config.toml
model = "image FSQ autoencoder"
dataset = "photos of plants, animals and fungi (iNaturalist)"
train_examples = 155796
image_size = 48
crop_scale_min = 1
horizontal_flip = true
color_jitter = 0.1
bottleneck = "fsq"
downsampling_factor = 8
encoder_arch = "convnext_v2"
encoder_isotropic = false
encoder_norm = "rmsnorm"
encoder_activation = "swiglu"
encoder_mlp_ratio = 2.67
encoder_layer_scale_init = 0.01
encoder_inner_norm = false
encoder_drop_path = 0.05
encoder_patch_size = [2, 2]
encoder_depths = [2, 5, 5]
encoder_widths = [80, 160, 320]
encoder_kernel_size = 7
loss = "mse"
latent_channels = 4
decoder_norm = "groupnorm"
decoder_activation = "relu"
decoder_weight_standardization = true
decoder_widths = [64, 128, 192, 256]
decoder_blocks_per_level = 3
decoder_block = "plain"
decoder_attention = false
decoder_upsampling = "nearest_conv"
levels = 5
init = "trunc_normal_002"
residual_init = "none"
optimizer = "cautious_adamw"
learning_rate = 0.00079
beta1 = 0.95
beta2 = 0.98
eps = 1e-06
max_steps = 8200
batch_size = 128
epochs = 6.7
lr_schedule = "cosine"
final_lr_fraction = 0.1
warmup_steps = 1640
weight_decay = 0.1
Rows from block 10 of the encoder of a small image FSQ autoencoder, named by matrix and row number. Rows with one number belong to one neuron. Each number is 128 + 32 x the weight over its row's rms, rounded and kept within 0 to 255. All counts start at 0. Numbers have three digits each.
After each neuron's rows are labels from the 100 images, of 14976, where the neuron reaches its largest size: "strongest on" is what is common among them. Only what is clearly more common there than usual is listed. The data: photos of plants, animals and fungi (iNaturalist).
# gate: MLP gate (encoder.blocks.10.mlp.gate.weight, 848x320), inputs 160-319
# fc1: MLP up (encoder.blocks.10.mlp.fc1.weight, 848x320), inputs 160-319
# fc2: MLP down (encoder.blocks.10.mlp.fc2.weight, 320x848, transposed), outputs 160-319

gate.82:122154113140074165122098179122141130159148100164165138126169102158100097183175147094148057127148156144108139094151145132128155122145149190134156122101145141103069129097167079151148065140110156166137178120092157174134160090138188114161121153132128108122110130139106113080188155112125164129126175117082131122134060106113162204041169125078145080123113221177087157112120079136107061141079146133126128086093123174110120137123177127144111127098105119138135145151148106133103177124087185
fc1.82:129074096098179113104103139095118121097161149070102175118140127124137125052128126130139145111123093154164186142060088109100122158159106099133158117155098112202152155081114145173071185133170101103133092126121162114110134138124169139061137072135135204129145118104146155114124134174117147135148064104192138110207179138057075090133113105172108106143099083158131090141138145151169176100133118124183126160126132151113207189146144153129083108170130088116120156161077140154069142109167134
fc2.82:075121106124123107136182083095121105191180133052123100071115150153101094179100143126083153096122131120111150077100045152093106187163070084180111087167098101146097105151163143103107118105122159088147069125155167127132105147181133097129134098112106154095082157037157166125082111172094115102166157127164147115123113156059124045157141132156156073174105143160116180086163146107139128173121106141119080117156135089162168134117114138107132114096148101133121097070071081150129085161113133
strongest on: phylum Chordata; class Aves

gate.23:187151134140141167094107138106158120113123168165187087059119141157096079149125092177093157145097118106107143094114148117171107172152112110145101163102170120087120167131099119114096140108101151129108129114145137131112111106156124138100179113148145174113135166092181120175109106055128140063105169102078072118111109178084175100159081133193096083183088087148078146118116124170138082123141128116156160123125104131134162099054177127168156080162151157127197097158110129074106155108087158
fc1.23:079106109142091171142121130147145110148134121105129090171126121140096085089110141127114091108208131172116142193110115137112105156119066191130072113085106177131117144120147150075141190139118120098118099078151175139081108094123140145103125102174138136139164092174127099083135123061091157151076170061159115085104112142141056105115097211091111156114118183130103162122141126127155185123156137137133121142153097145215071164111091116127139147117116145135130122099192156186099118116158101
fc2.23:079103147129101165076183137113108155120180163145103115037129161135102113158093150113088132110087115081104163115062125121128114100097109122160123136129086110124164055176164137140096120149097207180117097100135216080157134110171116147104139138089176123068136121142079103139135050054126173077105115106087171161089094099151138154158130143128121128152134111167112130096121134089098093111179111127114104172104077135166100120120106181111147123154140127119119082161095112125173144121150117
strongest on: order Lepidoptera

gate.377:124186094130130066148111142046130136108116131149077173114143077113164154184113119128139091149073099128122146180121120129095086144154140138140101099122108129137139132100091118124186164141072158033152130135115150207107151086184162151133036162077106121163136127087096118029178147196136119192132094138123129093141104127131120052152120106119140055099061128157137108130159165129094147106125111159140102107132139149138173162107127161120238105117111141142155123160155105121101135109100063
fc1.377:115118086144126137166140085093118106114104166099157133156128163132137111120090187080168088096158063206114107167115124144226104172150109171127141145141073095087039134153155070117091155171089148101124169153117131140136171147108179056130101108158162088101122113104109078134168117107121115146095099119189147124092115104119108200080140109096116131131120136100141118149095148150109072187158133099126168127125123157128121136131120135073094162109150195130205165093124100107101121153101144
fc2.377:121171156151131108146122128120114073121119148122085150255084126132127113153099087120107077103176176157095121133078145143113114205074114065138126122122143169153097118095112204129062125080169112145108113136100012109134174163086135196131206187110101170129107142108152108102101168186111116085097126140145150113183133125104040131131115173077171182100085074126145122158144108188107115104096121158115199139109174110063137138147178091097100096083104125148122167152134082097076137135060088
strongest on: order Passeriformes

gate.728:147129135175125128116115124255176120150153155097136098129074156100121103177133130115110130145178142154120119149104162128123122128126113129125089131137115122137140121146126145113143055063160090152107139124103153223174123143105129134124109118086124171118098142117122197206149092102095110091066152152094106101166110133095101136127155136151147084115131100094150134110115108140133145172123143165131137125154116134167179116122128122063162126167159108125122170137107181128116114178121141
fc1.728:214136119089156133120095101062104136138072092113143142111124071110109151148118136141127155090223131084140181132126103112132105145154094094082139141130124156139130135090159130150101207166076119104097104109187107127125158112123167128130161124188136102129123185116151067028127122130098146160134164145110146145148181113124138186115163163154137179152166154117128124086107109139091220125143143140154149108125120128115111188137111150135067113105115057122074084127183148106095132162122143
fc2.728:148177156100116090128137127151140113096144146106116151255033172120153129151112121117138132107141156109112130112112120116103144167145111131122145045123111094131115091131102093142103093166150102083148145149156019164087107204148169123122129127200133164130118121101105136097128143152166118124094146181152113092145100128139000142164155112158139144119108147127109174133119152168141137114156103164179134117146140120090112129157121128136103159084131124150124179145137110156132169146089113
strongest on: order Lepidoptera

gate.271:119116139174073111137095175192155172163129108108131075088093184140132166089115146135134123152111121141083115178176102151175089130165115087107132162171131148139164138133150084111147087104071033179146142092118117096132125155136195101089096168103105068135119145120175134142187115193114122149084127108127138111120110140154134139118179152108099084106162146139144110069068097148164082075154128143101104137165149111143073170178084114091081078125170091194097192121182122153130150134103107
fc1.271:172095117102166197113096080119123116072108140155152199105153056170066074162140118099162136135161154149166138083109167071148116124156139194167109140117063104068095119149121187119154178092181153116130149132169162149115119129112117144150162097158148150126097178091104138130098106074105149141159105129108115133144144192093141157125047068135106168102107122068126089140166075118078173118087163118132186091117107136115157093130199148155155150138162112109074073173114094121161121139135161
fc2.271:093117073148166165118139057094140066101160126131126074107130110125162175114136132195116154129067124086125146135198082143123123171124082108173089171183119165058172128107178151117154083190147200170086170120179185115159155097197160122158167117124196122146125136134112117164125102101120153152194115097121137135123145140113136118117112102089139074170052087099114110102191144174119166117118108151096122122142144080176130168072084164132112164133156139106138089127110143140145098124085142
strongest on: order Lepidoptera

gate.279:106133111099107133158097165103086127109149075169218124114051164112136139153134146114106125113061138162184100092096152103123172107088130136160062165124114092123120126128075190151151166143138124120154123161130160120166118127112111107174106122134134042121147142103113099127069110158174056138165151148134144089097111123112066087112109137074152119088047132125053166073161179125104089148088151133120084168177085110127127106097126122144139163117144138130143154125069131122155150137128119
fc1.279:114107084138130087123116053086104157131119101125107172156119119109123142117127080158181186143186145134165131051168122135129141087161148085169117118116156088181138122127122193132107136082167085118137084132155138192131144155176156194119206170093140204105143095139112130101113142110134098086105161171113092133109069156129098138142122159174157136073143122065136131114115155195138155092146151121127131125124152128129140086103070136129099084143087143121153162071153111115162213139179155
fc2.279:098108079117148143116107077063133142125129103094115101185078125168147122193120160143085168095103058091123156074110141155128137102144133083141104097127070131105146120164124137122091059162108131107148134132114118096101137131188123118104149135089212067115135108121099114151113105086151182151147148077072095141137124126126103063120144122153150067147141120102075160124143118097078139160108124114104130132094139134155098131106140148077145139078138113090091143122104206147116096147161130
strongest on: phylum Tracheophyta; kingdom Plantae

gate.740:137143131172102131086157183047079151139141107084152120139134161127154141166146094125142094108082147097171159111168061119137121160078154208137103110144081124129133122124113141125155113113195128113134105095099111203128115111114151155145140117144119189116133147076131122077161160144097159078144153130120146127153114137111119087092168165164172196147139133162118079145164070090157182093111162178152128118134132104138227161206131145122113150092162186118124066093186090108094166162139107
fc1.740:146105098156176146108107132205157192133122129124110126139142101134107107172121215123103114144181076140129108106069146122121125190140157144096151125131189141122141166127130141089098158092115145140126110161161100140106212098143147107123130083105170085143085135204129176106123195191125118111077152161132076130171165134093102222191161094089106080152145112105190141092097178133082114136126085089157151153166163109129124064117131157125107053158134159143139167105113119118132156101156109
fc2.740:140147139130120072131172085149099124138148194101096113051124163150144111145132174084139156095098082098091098128143105106128126144130113097123118100118153142142103147114155088112120082153125166094208113172154218139123101158162133047093159172099100151096099184090194141143113124137139174158161182122162127096147087105097149133171131071166139124137127130152124172101139106153151112149115138106130026159192141096144132145133166168108147151083153117152146109103103140125140164152116157
strongest on: order Passeriformes

gate.669:118106146167150152117152144134118137163129118057063136148211086121158149113142146080113108105138102138144117127149149171062144109170110125162146102154161126147160135162133135143125122168080158151145102098118092063107126111140147159097122165059114094124133120195119108094074118164145063087112146110156143142137084108112119059175148149135119125158069122161189099123121153145167149098149132106133064159175141120119082141156117170121099101139136149110140135082132133156163117121147078
fc1.669:159136082101155138170101115109124115144135151171173130110096141117144132147126121164103169110174111123107125095109123120145099159071128139114168146147099111086117097098141142129085159086185122074138171163107118185118180142100149145120131120172166175159137162083152179143149111073155148125139106152069125096140155105093154118055085101122122131115187129094128125120119163058100098180074172129151136093112105133102232098098124114111135186108085134086100110183113134100140091105105127
fc2.669:108156137138143133106124111146178201135112081151180132000213057103141104094149153155119130151148125114174141108143128119174141092105127107083177187140100135117162115127147108138156151154145132094096180132139254134131166058175155091092090090119126142130125149145164157126105151112157146127117097097102105157068154122109255133072103143138119070089110084081156136157139100100117137123148113112105130106156125105161140131134115109147133138129086153128125125122159132090093135090110166
strongest on: phylum Arthropoda; class Insecta; order Lepidoptera

gate.368:203095132168121139097098137164150154160132111128133099143113134120150162180147109116171045134145135098102176180140100128136102107146162121119150166124150113136122141048154179098156119100104167199194117125081149135125108125089094103107119147144094166143119159175147192171164047102143158181181129126124101090138070084099146155112156194135131131119099097128118130131146112061126112126143094131190121115130109151150176145138099125159117106117189068185103115088124129128104121068106067
fc1.368:134083131093150117161112156100130110123137159122160104132091068144094174135104108097105121159048110090118101125163141089186141167074106146042094072139153152136125092115138135156114089125131068121118100115140128105098131146158137143088099128091101148137171158104121153146139105115137156118150141122078113130183111176117115113176098158135188085098179142100111118147153121085070186164164136190128113130114121129127065089108133164155148092105154150150098133150150095113106116068132090
fc2.368:111148192123084133124200155217131172110130182123172156162143185095124131134139114131130170095172122147092108184145118155136160099178143094115207075080191102111098117177134096139117145133146143087092151115135095075153143110079139124175116088064076132125127092120137106127133102182163155149217122120158126094169095191107118136144129079157133175074121180135143123145150090127135149106179147147125065173128097129102114101153135183087099155155153141181105150169123078178139153156172105
strongest on: phylum Chordata; class Aves

gate.166:110129146174141145170121170114181201146137109163195075137093182120091106152171097097086112134113171104151099111172148120172147084121124079176126180150059077096129160149078149144135185094151141123103104109116106118116054140094118126173098126125117058180131136107145103122155138111141118111140131128158163155118094085165099131131185137126123094101053071188047192120167112133152147154097145171133126101133140107169096132143179113152108126118154149209089152120120087108160118124083154
fc1.166:113119138143121147147139135062109104152137098150112119127177100148160133197144114138192144185127106127169156134143137149140125124173103133134130099117133153173131095106092135140090144102129101137120122149128158151146147087146124133112116177122130164108161101013147118233119169130118157141138152118130079157097101159176157106082115128162123188140198100073172138134119183142135148124144098125162156081112122112088207161109139093117116144117162136146104138079158155136123147166147181
fc2.166:120112044141092145172165113080187185143150139119122177175107103154126121103147136104084087121105064105140139167125168140090101082115171138110151166100097101107164165143154117115127108174105114100144124129127141184122126163145126157118107153187211106102152093193118104129148132041118113160140081163149120122111137143127124119128149108132111110137208167133043110108114195088156170152120106182142105091116127162174148103110105139206151146084131163120125173124158159087145147138152123
strongest on: phylum Tracheophyta; kingdom Plantae

gate.702:129137092136128146093145091077051156103084123111125112124125133119144123092096174185142148137104100180200068050074126129131142149183121168193110151132132156122073139156091073106120110113204134173085119138163154187094152139111141129109103066051131120121102114149143161143143100073140088111098158182164144075159135098091128075099112120159118102126140108145112106116181152127126121132162150134104144109089119097132129125161117115142125076139120133123123149134139135135120192112107190
fc1.702:117170126180146125148153109036135160069088097104108119176167122110147148111110108183125108165089161153136123148130113168085124148107114204082096095157087141102150150208130117116127081117192139145130138162107127147124148128104077146113149098126140120107159071078119152149123138139110104114146133137198153080120137094107131119159104147153135116114069117149167113164205107158079144103178127138126114102138178133083125154166165140179132104164131149151162102114126088125160139104153136
fc2.702:073110135138169108084104102049135128140102098136103131134090101161133116140113155120112087163104100138158153125120131154114087133072162112132110166159135127121179150054160101137146148171095166157146122143094139135131142107133154174087122151163194079093138143092120161138116133099166149132110167117139199114142129093108032111152151146126085086114109087163115118159076101164093140183151109073101101171119195117179135165109153160110167106079138156112114159132132120114179106120140124
strongest on: phylum Arthropoda; class Insecta; order Diptera; family: Syrphidae

gate.703:118091150177097116089171160189163116161169149113144114119118147159154161211124154126091129183154106179174110193127080160152108119098110168160134130136106126111130109148109117111144053101192106133152163107094110192114127142145165107090143140095107109138113131135125158138184111154124105103118094126155150102102139140156138144081125114084108047156073107192148133157165114088097159099120141103091095080130125116097114128147137121097152149129195149137196153117096134142118149168062086
fc1.703:120152147113159133142110152103143108102100095178083193119170087140150115113121117090135116136120179115105184133147172133114139130157141060078171131083189140132191122119115151115184143139071138114119101151142140102146146113131166107163094142166143100150151123154113043080137158169124148142128133151131158135123096124136109156230132115155136224107134164115154043076086148143108120149138122149152143178111146149103112162092099094170167084131102130121156144127163138109165128123187118
fc2.703:150193137093089079155207111182074121110169145096116111183096166085119103159110110092107166079153165177097094143099110092129144152142100145134162052097138164142066145149077116130170080120169092110168152165165115143099063121148135105115138118116080153118123192091121142135089110157165115103070184162172087115153095140156087126162107109148126167126099144167145142133151141132136140122138109156175131107129124125063127100143128131119139091111126131154134173142164144164106166161101138
strongest on: order Lepidoptera

gate.488:143134110151098141136109153144106104152212159093115035158096167215135177101191153189132143095104069125184139178093050135110078134196135088125090135130144120147127116093089124148141086161151082152114145132156126151072154163104122183097136160162202122107078169171127090146127160213155143122136124074136130076086150159125109169082132110083158161119105129125111060151128087111135149119121118137115135105125109208131141174183098130106147175163142100151130126117157106141099106134125135
fc1.488:150103145115122178172103136146125154145174128101129114114129147122145132117124124159124142216170125059147101109178100105145094108138146070130095107081128137119159122131062142144198151186133149132089110054122127141077079119080119122137100173078128085142156140224126204140116131130140118082101079073144181083053109124130131117078139142149129139116101134139141136110163125098160231134120097157157157119128133170132110182246083161142140119104151138139076104072153084126158111100141142
fc2.488:137122089085115109102144177166120156101107119106117160138141150153093091104166106143119091145108111110138112126082200065121084104146168154120133159107158160147075146098114102109154122178122124058139141153202106151165099075121153142136164080108100100113145113167156088107149167133187090144047113157107155121074192119209110150144069176125092107125144155141119110155051169150161187186104174137173141123127056157093137094134051144199100122128158130171077140134096157117148131154153098
strongest on: class Mammalia

gate.313:128113128119112118101098142071142124122130078082101124157145136144136139162110136087107090170058144084100145126157132065183085078129145194122120108108116106112167105148077134109112103131149144098148124125092137143128123170093156160074100126101049133103122122145152104238153176128118134087160090119127148131155110134114125000128154109094134136135115084149079088215148113128093072149105128149154147131101157137139126139157125093124118179115092150149127115092152115129109119107118104
fc1.313:154148170184143119075159107141141190157083146145120089141117157123116078152100112084113128178147142096119124184146128114146123110110109088121179156150108101146142142106166181095125069115166111136113168129051149193132124087130201136157125141116099186154160153145112096182137142165088115137120089121077101124122170149138145118152097164111180186116142150114086101125094170113194169123047133168183135146118149104156171142108116070203134120083069119096076111199152096063103172137209085
fc2.313:114126129145129116136163096138133167102155141115168136026167102181123133092178160190144140101112130152102083129152085137162139100149095185149162129129113146150100130135123112126145058149180139134126089128058168161090096073132130101105159069088043109181104125146125090082137134137133104154124111131057113113098146202109255134170116108106082137082165144083191143154133157078183153127116153177152087130146076118104160086106136109168145137156187122103134143134145161132143138130174102
strongest on: class Aves; phylum Chordata

gate.347:168104141142119107150139152135196116141140141157164155124121094151122141160138117094201100103172147062098167072144111102159141144102123071097154122093143111142151117097132147135157161086032138112140132137094101111136184094144151130138106128128170115110124178147111104141128112110147103112120144127078112137150160098098153250147168135141177105132096154114129145085105158121129246145115137174169161152162121140133090143086109119118077122150154083139114118077170122131134133145127116
fc1.347:120141123166115106073148130155106147132082115154148106144050132083079110136116112128047158144188122152125115132166117115148147129041132085093120147156139089156125111166124134084114163186159131099111096141142096188151087131118093163103148097218132111104129041112131145134112123081137093122113089175149127135110190150101098105163061069183138185092101097138121110062152128121088130163092150152107118131107156138162141143167140100132183146097127118057068126145119115097195078165148160
fc2.347:092187058152170094139114169084108124146105161085094088246061162123137123127111128079073071136088167144143166117145092108089113140114067080108083046149106097198152105130147104126093176129094122131161140192160112084077108134131098104153091132152161128130074138125146184114069138079165132124143153124140112125169125070133054084181175107174185143134103071137102168118122127171152140134126098124125088111122132144111152109111161141117119115037137092106065100133137175181124090132132115
strongest on: phylum Chordata; class Aves

gate.665:165111130133134111113092103160157159110168099159101115140184103076144135152151106111147142077052183133115075111125137127108133102109146118122116113144144074106150106092123154141144141112147158088146099170116140116113066099209123122159078146095123130083136116128183205190104109087142093076199114146129145143122121125090127087113118138155095111124061119150091157101140158113139195079112115112150097118076184116181129146100082131129147119086121097097216094125150083079163093025126088
fc1.665:159134137111121092154116117112147178115113060167082168182095153084101115167125083106113145065233153128084087098153142129110156089118086140107112136121128089128196149155139140111190160114131168163188052139121106167138134131107118078154118203122053126131163169164111083092128083077178130082128129129129117146079154106119159044183146121137140123104104098169123153129169155104107145121150150167171125135140162133136167114125120112171195096074129134071132156067200126174182130066174039
fc2.665:135097139183152181128223158127111140142091110148090106066158112209142139088161165131158081120149083124101164144225094166175093101153055167206137086151114167110080106165158116121135060119131164184179084118117192152137084079115153107074132145093097109118148108115166167123145091102141156158130111087127071121124166103154159181112143083169117082132145061145078141118141092136163158119149140137111070168093114150200144128116188140087142086126161130044153080156118149138130089193129138
strongest on: class Aves; order Passeriformes

gate.594:168094132102124162181094143094161102097113145144149132098117151179147111114129112088120125132205133069094166097116160089129115096109129027097154143066136135104134164103146154149120171096060113104140170150103092116143148113112131120139080138116144113131132184091125097129133098152101098139106141131083110144122141101135158255182176113153174102133158131100137163062103107157128117135129134165116121132146141174104093191107078158094111140158119097147119117065140140145147113150080159
fc1.594:105166104121138108194146170138140143096141098099155102096105145122113132075123138177121103150155139142160127188114124118109198145077141150119152120130160143136129155174154155096139185122169107093157121144105113186195090144127110105084105144121097148097188077027159144166151101148125087141157154146116099141120140172124130049100050148157155152128091053127056110120103128107131106146095153140143105125047113189098211144184121103180179158113102103064107127150106195101139147163201183
fc2.594:130182101132156114148127093094143149119116172098095170136132159124123087137134112079086100089111116154117135144124080068136110170147113078111109139137160139140145157102118155147106116118132128103162133142145168163064104131104129137116122164161143116118138138066170094133135141148113097166118164139131125089168098109146135100139150103124149155111113149142085165091138129177165138131135147133148135122186163118128163112136175187131168168069115126131119174132126166116123148175121142
strongest on: phylum Chordata; class Aves

gate.328:191163127137133158083141109115172129105115087084139157103062134105119138147103122134086101135116147050106151176179130115163151088117149108120131139170133134080148169081144175097150122112124133128103087151115160114100144134119129137133111180172103175159166124136157136171120055141163122144183168084070099142091159121106138139183178170154187131119096147148078120177101105063168188133109170116158141130134168100089120095154133145129129130115132102111136042126192077100125118158171132
fc1.328:101134157147121164120172107111134107135096106127119156124068125082135150241153135167089117160033093096103117145169101140168122108080133115096130150136088113090104099131133174086187051151030089142088114088116146138132091134156164164104135123126105166114115101109120171170154079093115137129146148147086120138124122098141154084105164156157124096059137130137136109162091133091104153135123145130174105105120133084137154097152088131142103110116152124092174078082186055127124163122162131
fc2.328:153129136124099164142166120154142107093117163147197129231116116141114137099129156170104180136158125132141131152156119132130126104137134167124175101060150116103060143122120119172191128110200079119114091088125081101125099208105161081157129067122111174108091136147157127153146063189108146127144124145092114052131128233109109216162037090131084158160135164137122140167168114115109126124172140107099111138101103110096132116120096113130114106151188155128114085100169089140162157118153100
strongest on: phylum Chordata; class Aves

gate.417:135106143067131130133068178167136070102163137146168147136186086148099105071110144109141162154149122165158129128157101092143099081083112149101090163081142126092097154170064163153161095099159077120157116126113108067118125118124093157095105095126127094142148154211115074060089148139140121124095127162154207163085099144127209065062133108121142134142148227127119145124187166064140146186128051160156123123135110171110137151115185106198139156119134169113133158148135129137087175115114095
fc1.417:118147125106096139125109189204103109105166174131151090123172151170148089105088165141119139158168107201138148132124125115119123132093119145111109151067139098108109152083080098116134067119119103132076174129080138069089146120110128067094152122141117097162137143174092088090119119143107150136123077147147160156127159152135129094127094115089136133151147192076102156129177157056094137186116048135095111101201118139183053148118223133196160142128173142122133186102126102128179139105115120
fc2.417:162165095088077123170132193121158113087142171076098129255116140112150098131141120102124126125174163182080078155120109064094128101158120142125135088116149138137104148135122151121093137144156096101121160151166054121105105155139112099077162117129103187178158118141064067104129160140117077109138110153094147140156087114132062086169114114103119162045113130137082125131133132152173122145126126135112152119121119135125126118136085184150130139149131136173093132118150148173158191165094079
strongest on: class Insecta; phylum Arthropoda

gate.731:122151111157109117144118144124120066101137111130145137115122099072113098075093129172147166114153183126120107160094075132136089167154095152139063105151140129109128159106146136070087152167137155158179110123119132093107168157102124173082160117134124101119155135173146109117121126077124116121162102095128132091087159056109158103105138126124110117161082050187109179154130112088039210121110156105100180145075151136130111162167089163136071085105163100161067151105153097119168125093071094
fc1.731:141161156104160115165129113058103149090076117133181114153140115150153100123102167142150073095169122127134149086107214158222153150160178113121138141141093159096165156127146086096134146076135157137121178141084112141158113161174141155141124129108077105124103097176140079156055095183116136139089117126161159097103099156089138066109160199144118120135092110131155124139186118137098206098162142122118162162100126111145072077137129078130164107135086115109173152133198145136159143116070116
fc2.731:179153185159133132057083121126085089126114132125113133141110099075164102133151135127108142111172138171134147122150158149098128163168109159105122089145193132136144118095130129064060113129091135128087136107131101067187160083090082157096125112158140099152118093101147121069143145165138157145125080170120136168163135140155133121157131196193120178099183109153162102086144109151128125082093192145099206122116149129061145076146108079098163131068074104124183132137124050092120138114059101
strongest on: class Aves

gate.106:111097146171105114147137118248176092176116153182162127114108131127146121191123144098073155133182133136131098173126150128153136119069078088081089147146129151104114117139133130156130155115140112149153114102110137151155129130104165151105071108020123136202136131132157246095112116078133132255114097141126136136107145126139123131146125130168100129158121130136130137079146074179124194090147133185099123138115119072146112118111093113109186150165132141134138157136121153122136158103145201
fc1.106:144127102191129143072171151061100161164138127091121114147143145161115176164101134123128191103174096077141184135105082124173129090149118091065137130188144069151133103118106093154158155173135094160082169191138128069090156111133168193088140126154128160097102165146095079136143174107124178090102136153108133112138155106132090129136123128169129180075101092153118076160133091086140151137092114086104117094157108080144146207185079133113138180112141064140025139108129161139082139094115102
fc2.106:155172149117092144135107198121162097092147127126089194255066154109092100092076093116107128115146145147112099107066152128095149136108131121097132078128156118167162134106105159149065141128128089116143157137156011143145157217102120193126197161160171145129157106109076116111113159144161108128121093161102149173177123137162000106117150177139164155106147141150101128151127155151107149137141123131133142124121142163059107134188137127127078146117109147166139170159125123100093155152056086
strongest on: order Lepidoptera

gate.373:142086133149117137074148134096111122146198099111093095110163119126112093146143076113147177152118165171147125153117139141128140157121112135170097141107112085083132127178121133129114080136110095112091108130112112120138122090172123061188120097163121132088094107075011153130167069189118162204133090138098138179163170113126113202129123092127167140135150093100101145094093138095152000090125131128132123166175101096106051129116106165110156098156122147140163148188083101117129160200142161
fc1.373:128146152108140084142135191129126174126034116114124146156135101153114134173136174116146084088163119118150140080127120141134136150114124156110170180152142108111159162123139100106148065161085117149144048149152121166100111086123110144156084119141123112135145116109105132095123190099134120031107163115166032148102187202149128134094132078117090113108154091134162116160112178089159168150112145160109109117093127105183128155084130169128110101081104142113111167103131126120154136134129148
fc2.373:159140144141132160111067172104142084142127164145132153219061101109148126105088110106122149131161214178084123125102130166121169141098135145153131106102180128122140124111125138099102126112115131198096150109118047137184136128100147218142209138080092168086120144126103117099115168225112098069103131177074149199138161120117088104091115137120146184137115131152175091173108140130100141089127139121128183137147138159069104130126192104062076102180125116129111097137167109138106133095103103
strongest on: order Charadriiformes

gate.657:074177099131160109076147169102077098108057102119212121129123145124125070152095154097128054165124113148186117070108148104146122142084095121139135134105087104197107132177111097124120117158048123135144124156108125066134105108116121100176103103192100103135153109092120099088084167156132060125122139144163153139165106109126124139148155120132125098155064105137117161123170141208105162140128146141092146115120184120141097149036181096184157112162213175105136162136062095116167131120116143
fc1.657:143139173102116147154133129180174157147161163185151107108110181122109135125158190131134145112188154143118113174125126095140152127108129117131069175112087124098149153123141153132119069150107088117131081089111100137185151167108111147153073123061126060142101178194151150132157066153137127131135073150145107133135149166129123165118111105131158124111095199161078107124101116144160076142057116134143170113102113158157145144221118121084214166125115077157107107146143132078114126122167192
fc2.657:119143120114121079069148120110135169130174106110181103000163146149109160119097151147117154156097134115118095109154136149137156132114106133119170146120119208077108102145116097141148114128159137092120058131081255141117102078112123102133154121135049144129123123116225125123129096208124151103130146144127104122101117185085255157125101069139102113143102112123170142115127131135096146146134150150135106116117126104108189119130086109134114124180152137117140138162138104108117141096169153
strongest on: class Insecta; phylum Arthropoda

gate.522:107075162139078119110102184152173109096065072139122130118138141120096127158135159079088112154009108133118126141131115143126165138115111150193128124143119152114119123129153119113105169139103105139123074162136138121070131098158139076117109132106107132152152115037140129168190188199121148126142128105118171121194141201077163174162168107094187092125139160131127169034095150096122053136175133115119124163152116150123112125046110109140078058152123184182185109141109131128114160142098078
fc1.522:134128100166125103091120123091073143160196120131085151130134068146157159025153109134137164157158104121195140109173141096135155110146123080153098100075159126115156151119115094159154131169132137109061114082137130114106117135132145175120127124117100057137122096142091137105107162109141088138103127158124116136097138193124136073103075213122132142145066073197160092169155135130157213094124154140112138118118132079117200117160129122128223146110065091096098109126158137139103150155147141
fc2.522:103156119099125122191170100138129144114140122092169122024144126152129110121142137133125132145103093116105137118159089115150102122140110111156114126140119138083109070177154083142141106131150173096137092166125211116090075167177106057107105123180111110077121192110131121164150065102187156136135154104157090118102159132122158130200138068154139058151106127123135146063133138126138107144157133147128066120136101109180139132078109124139131148102170154122105115119123132176157101146190194
strongest on: order Anseriformes; family: Anatidae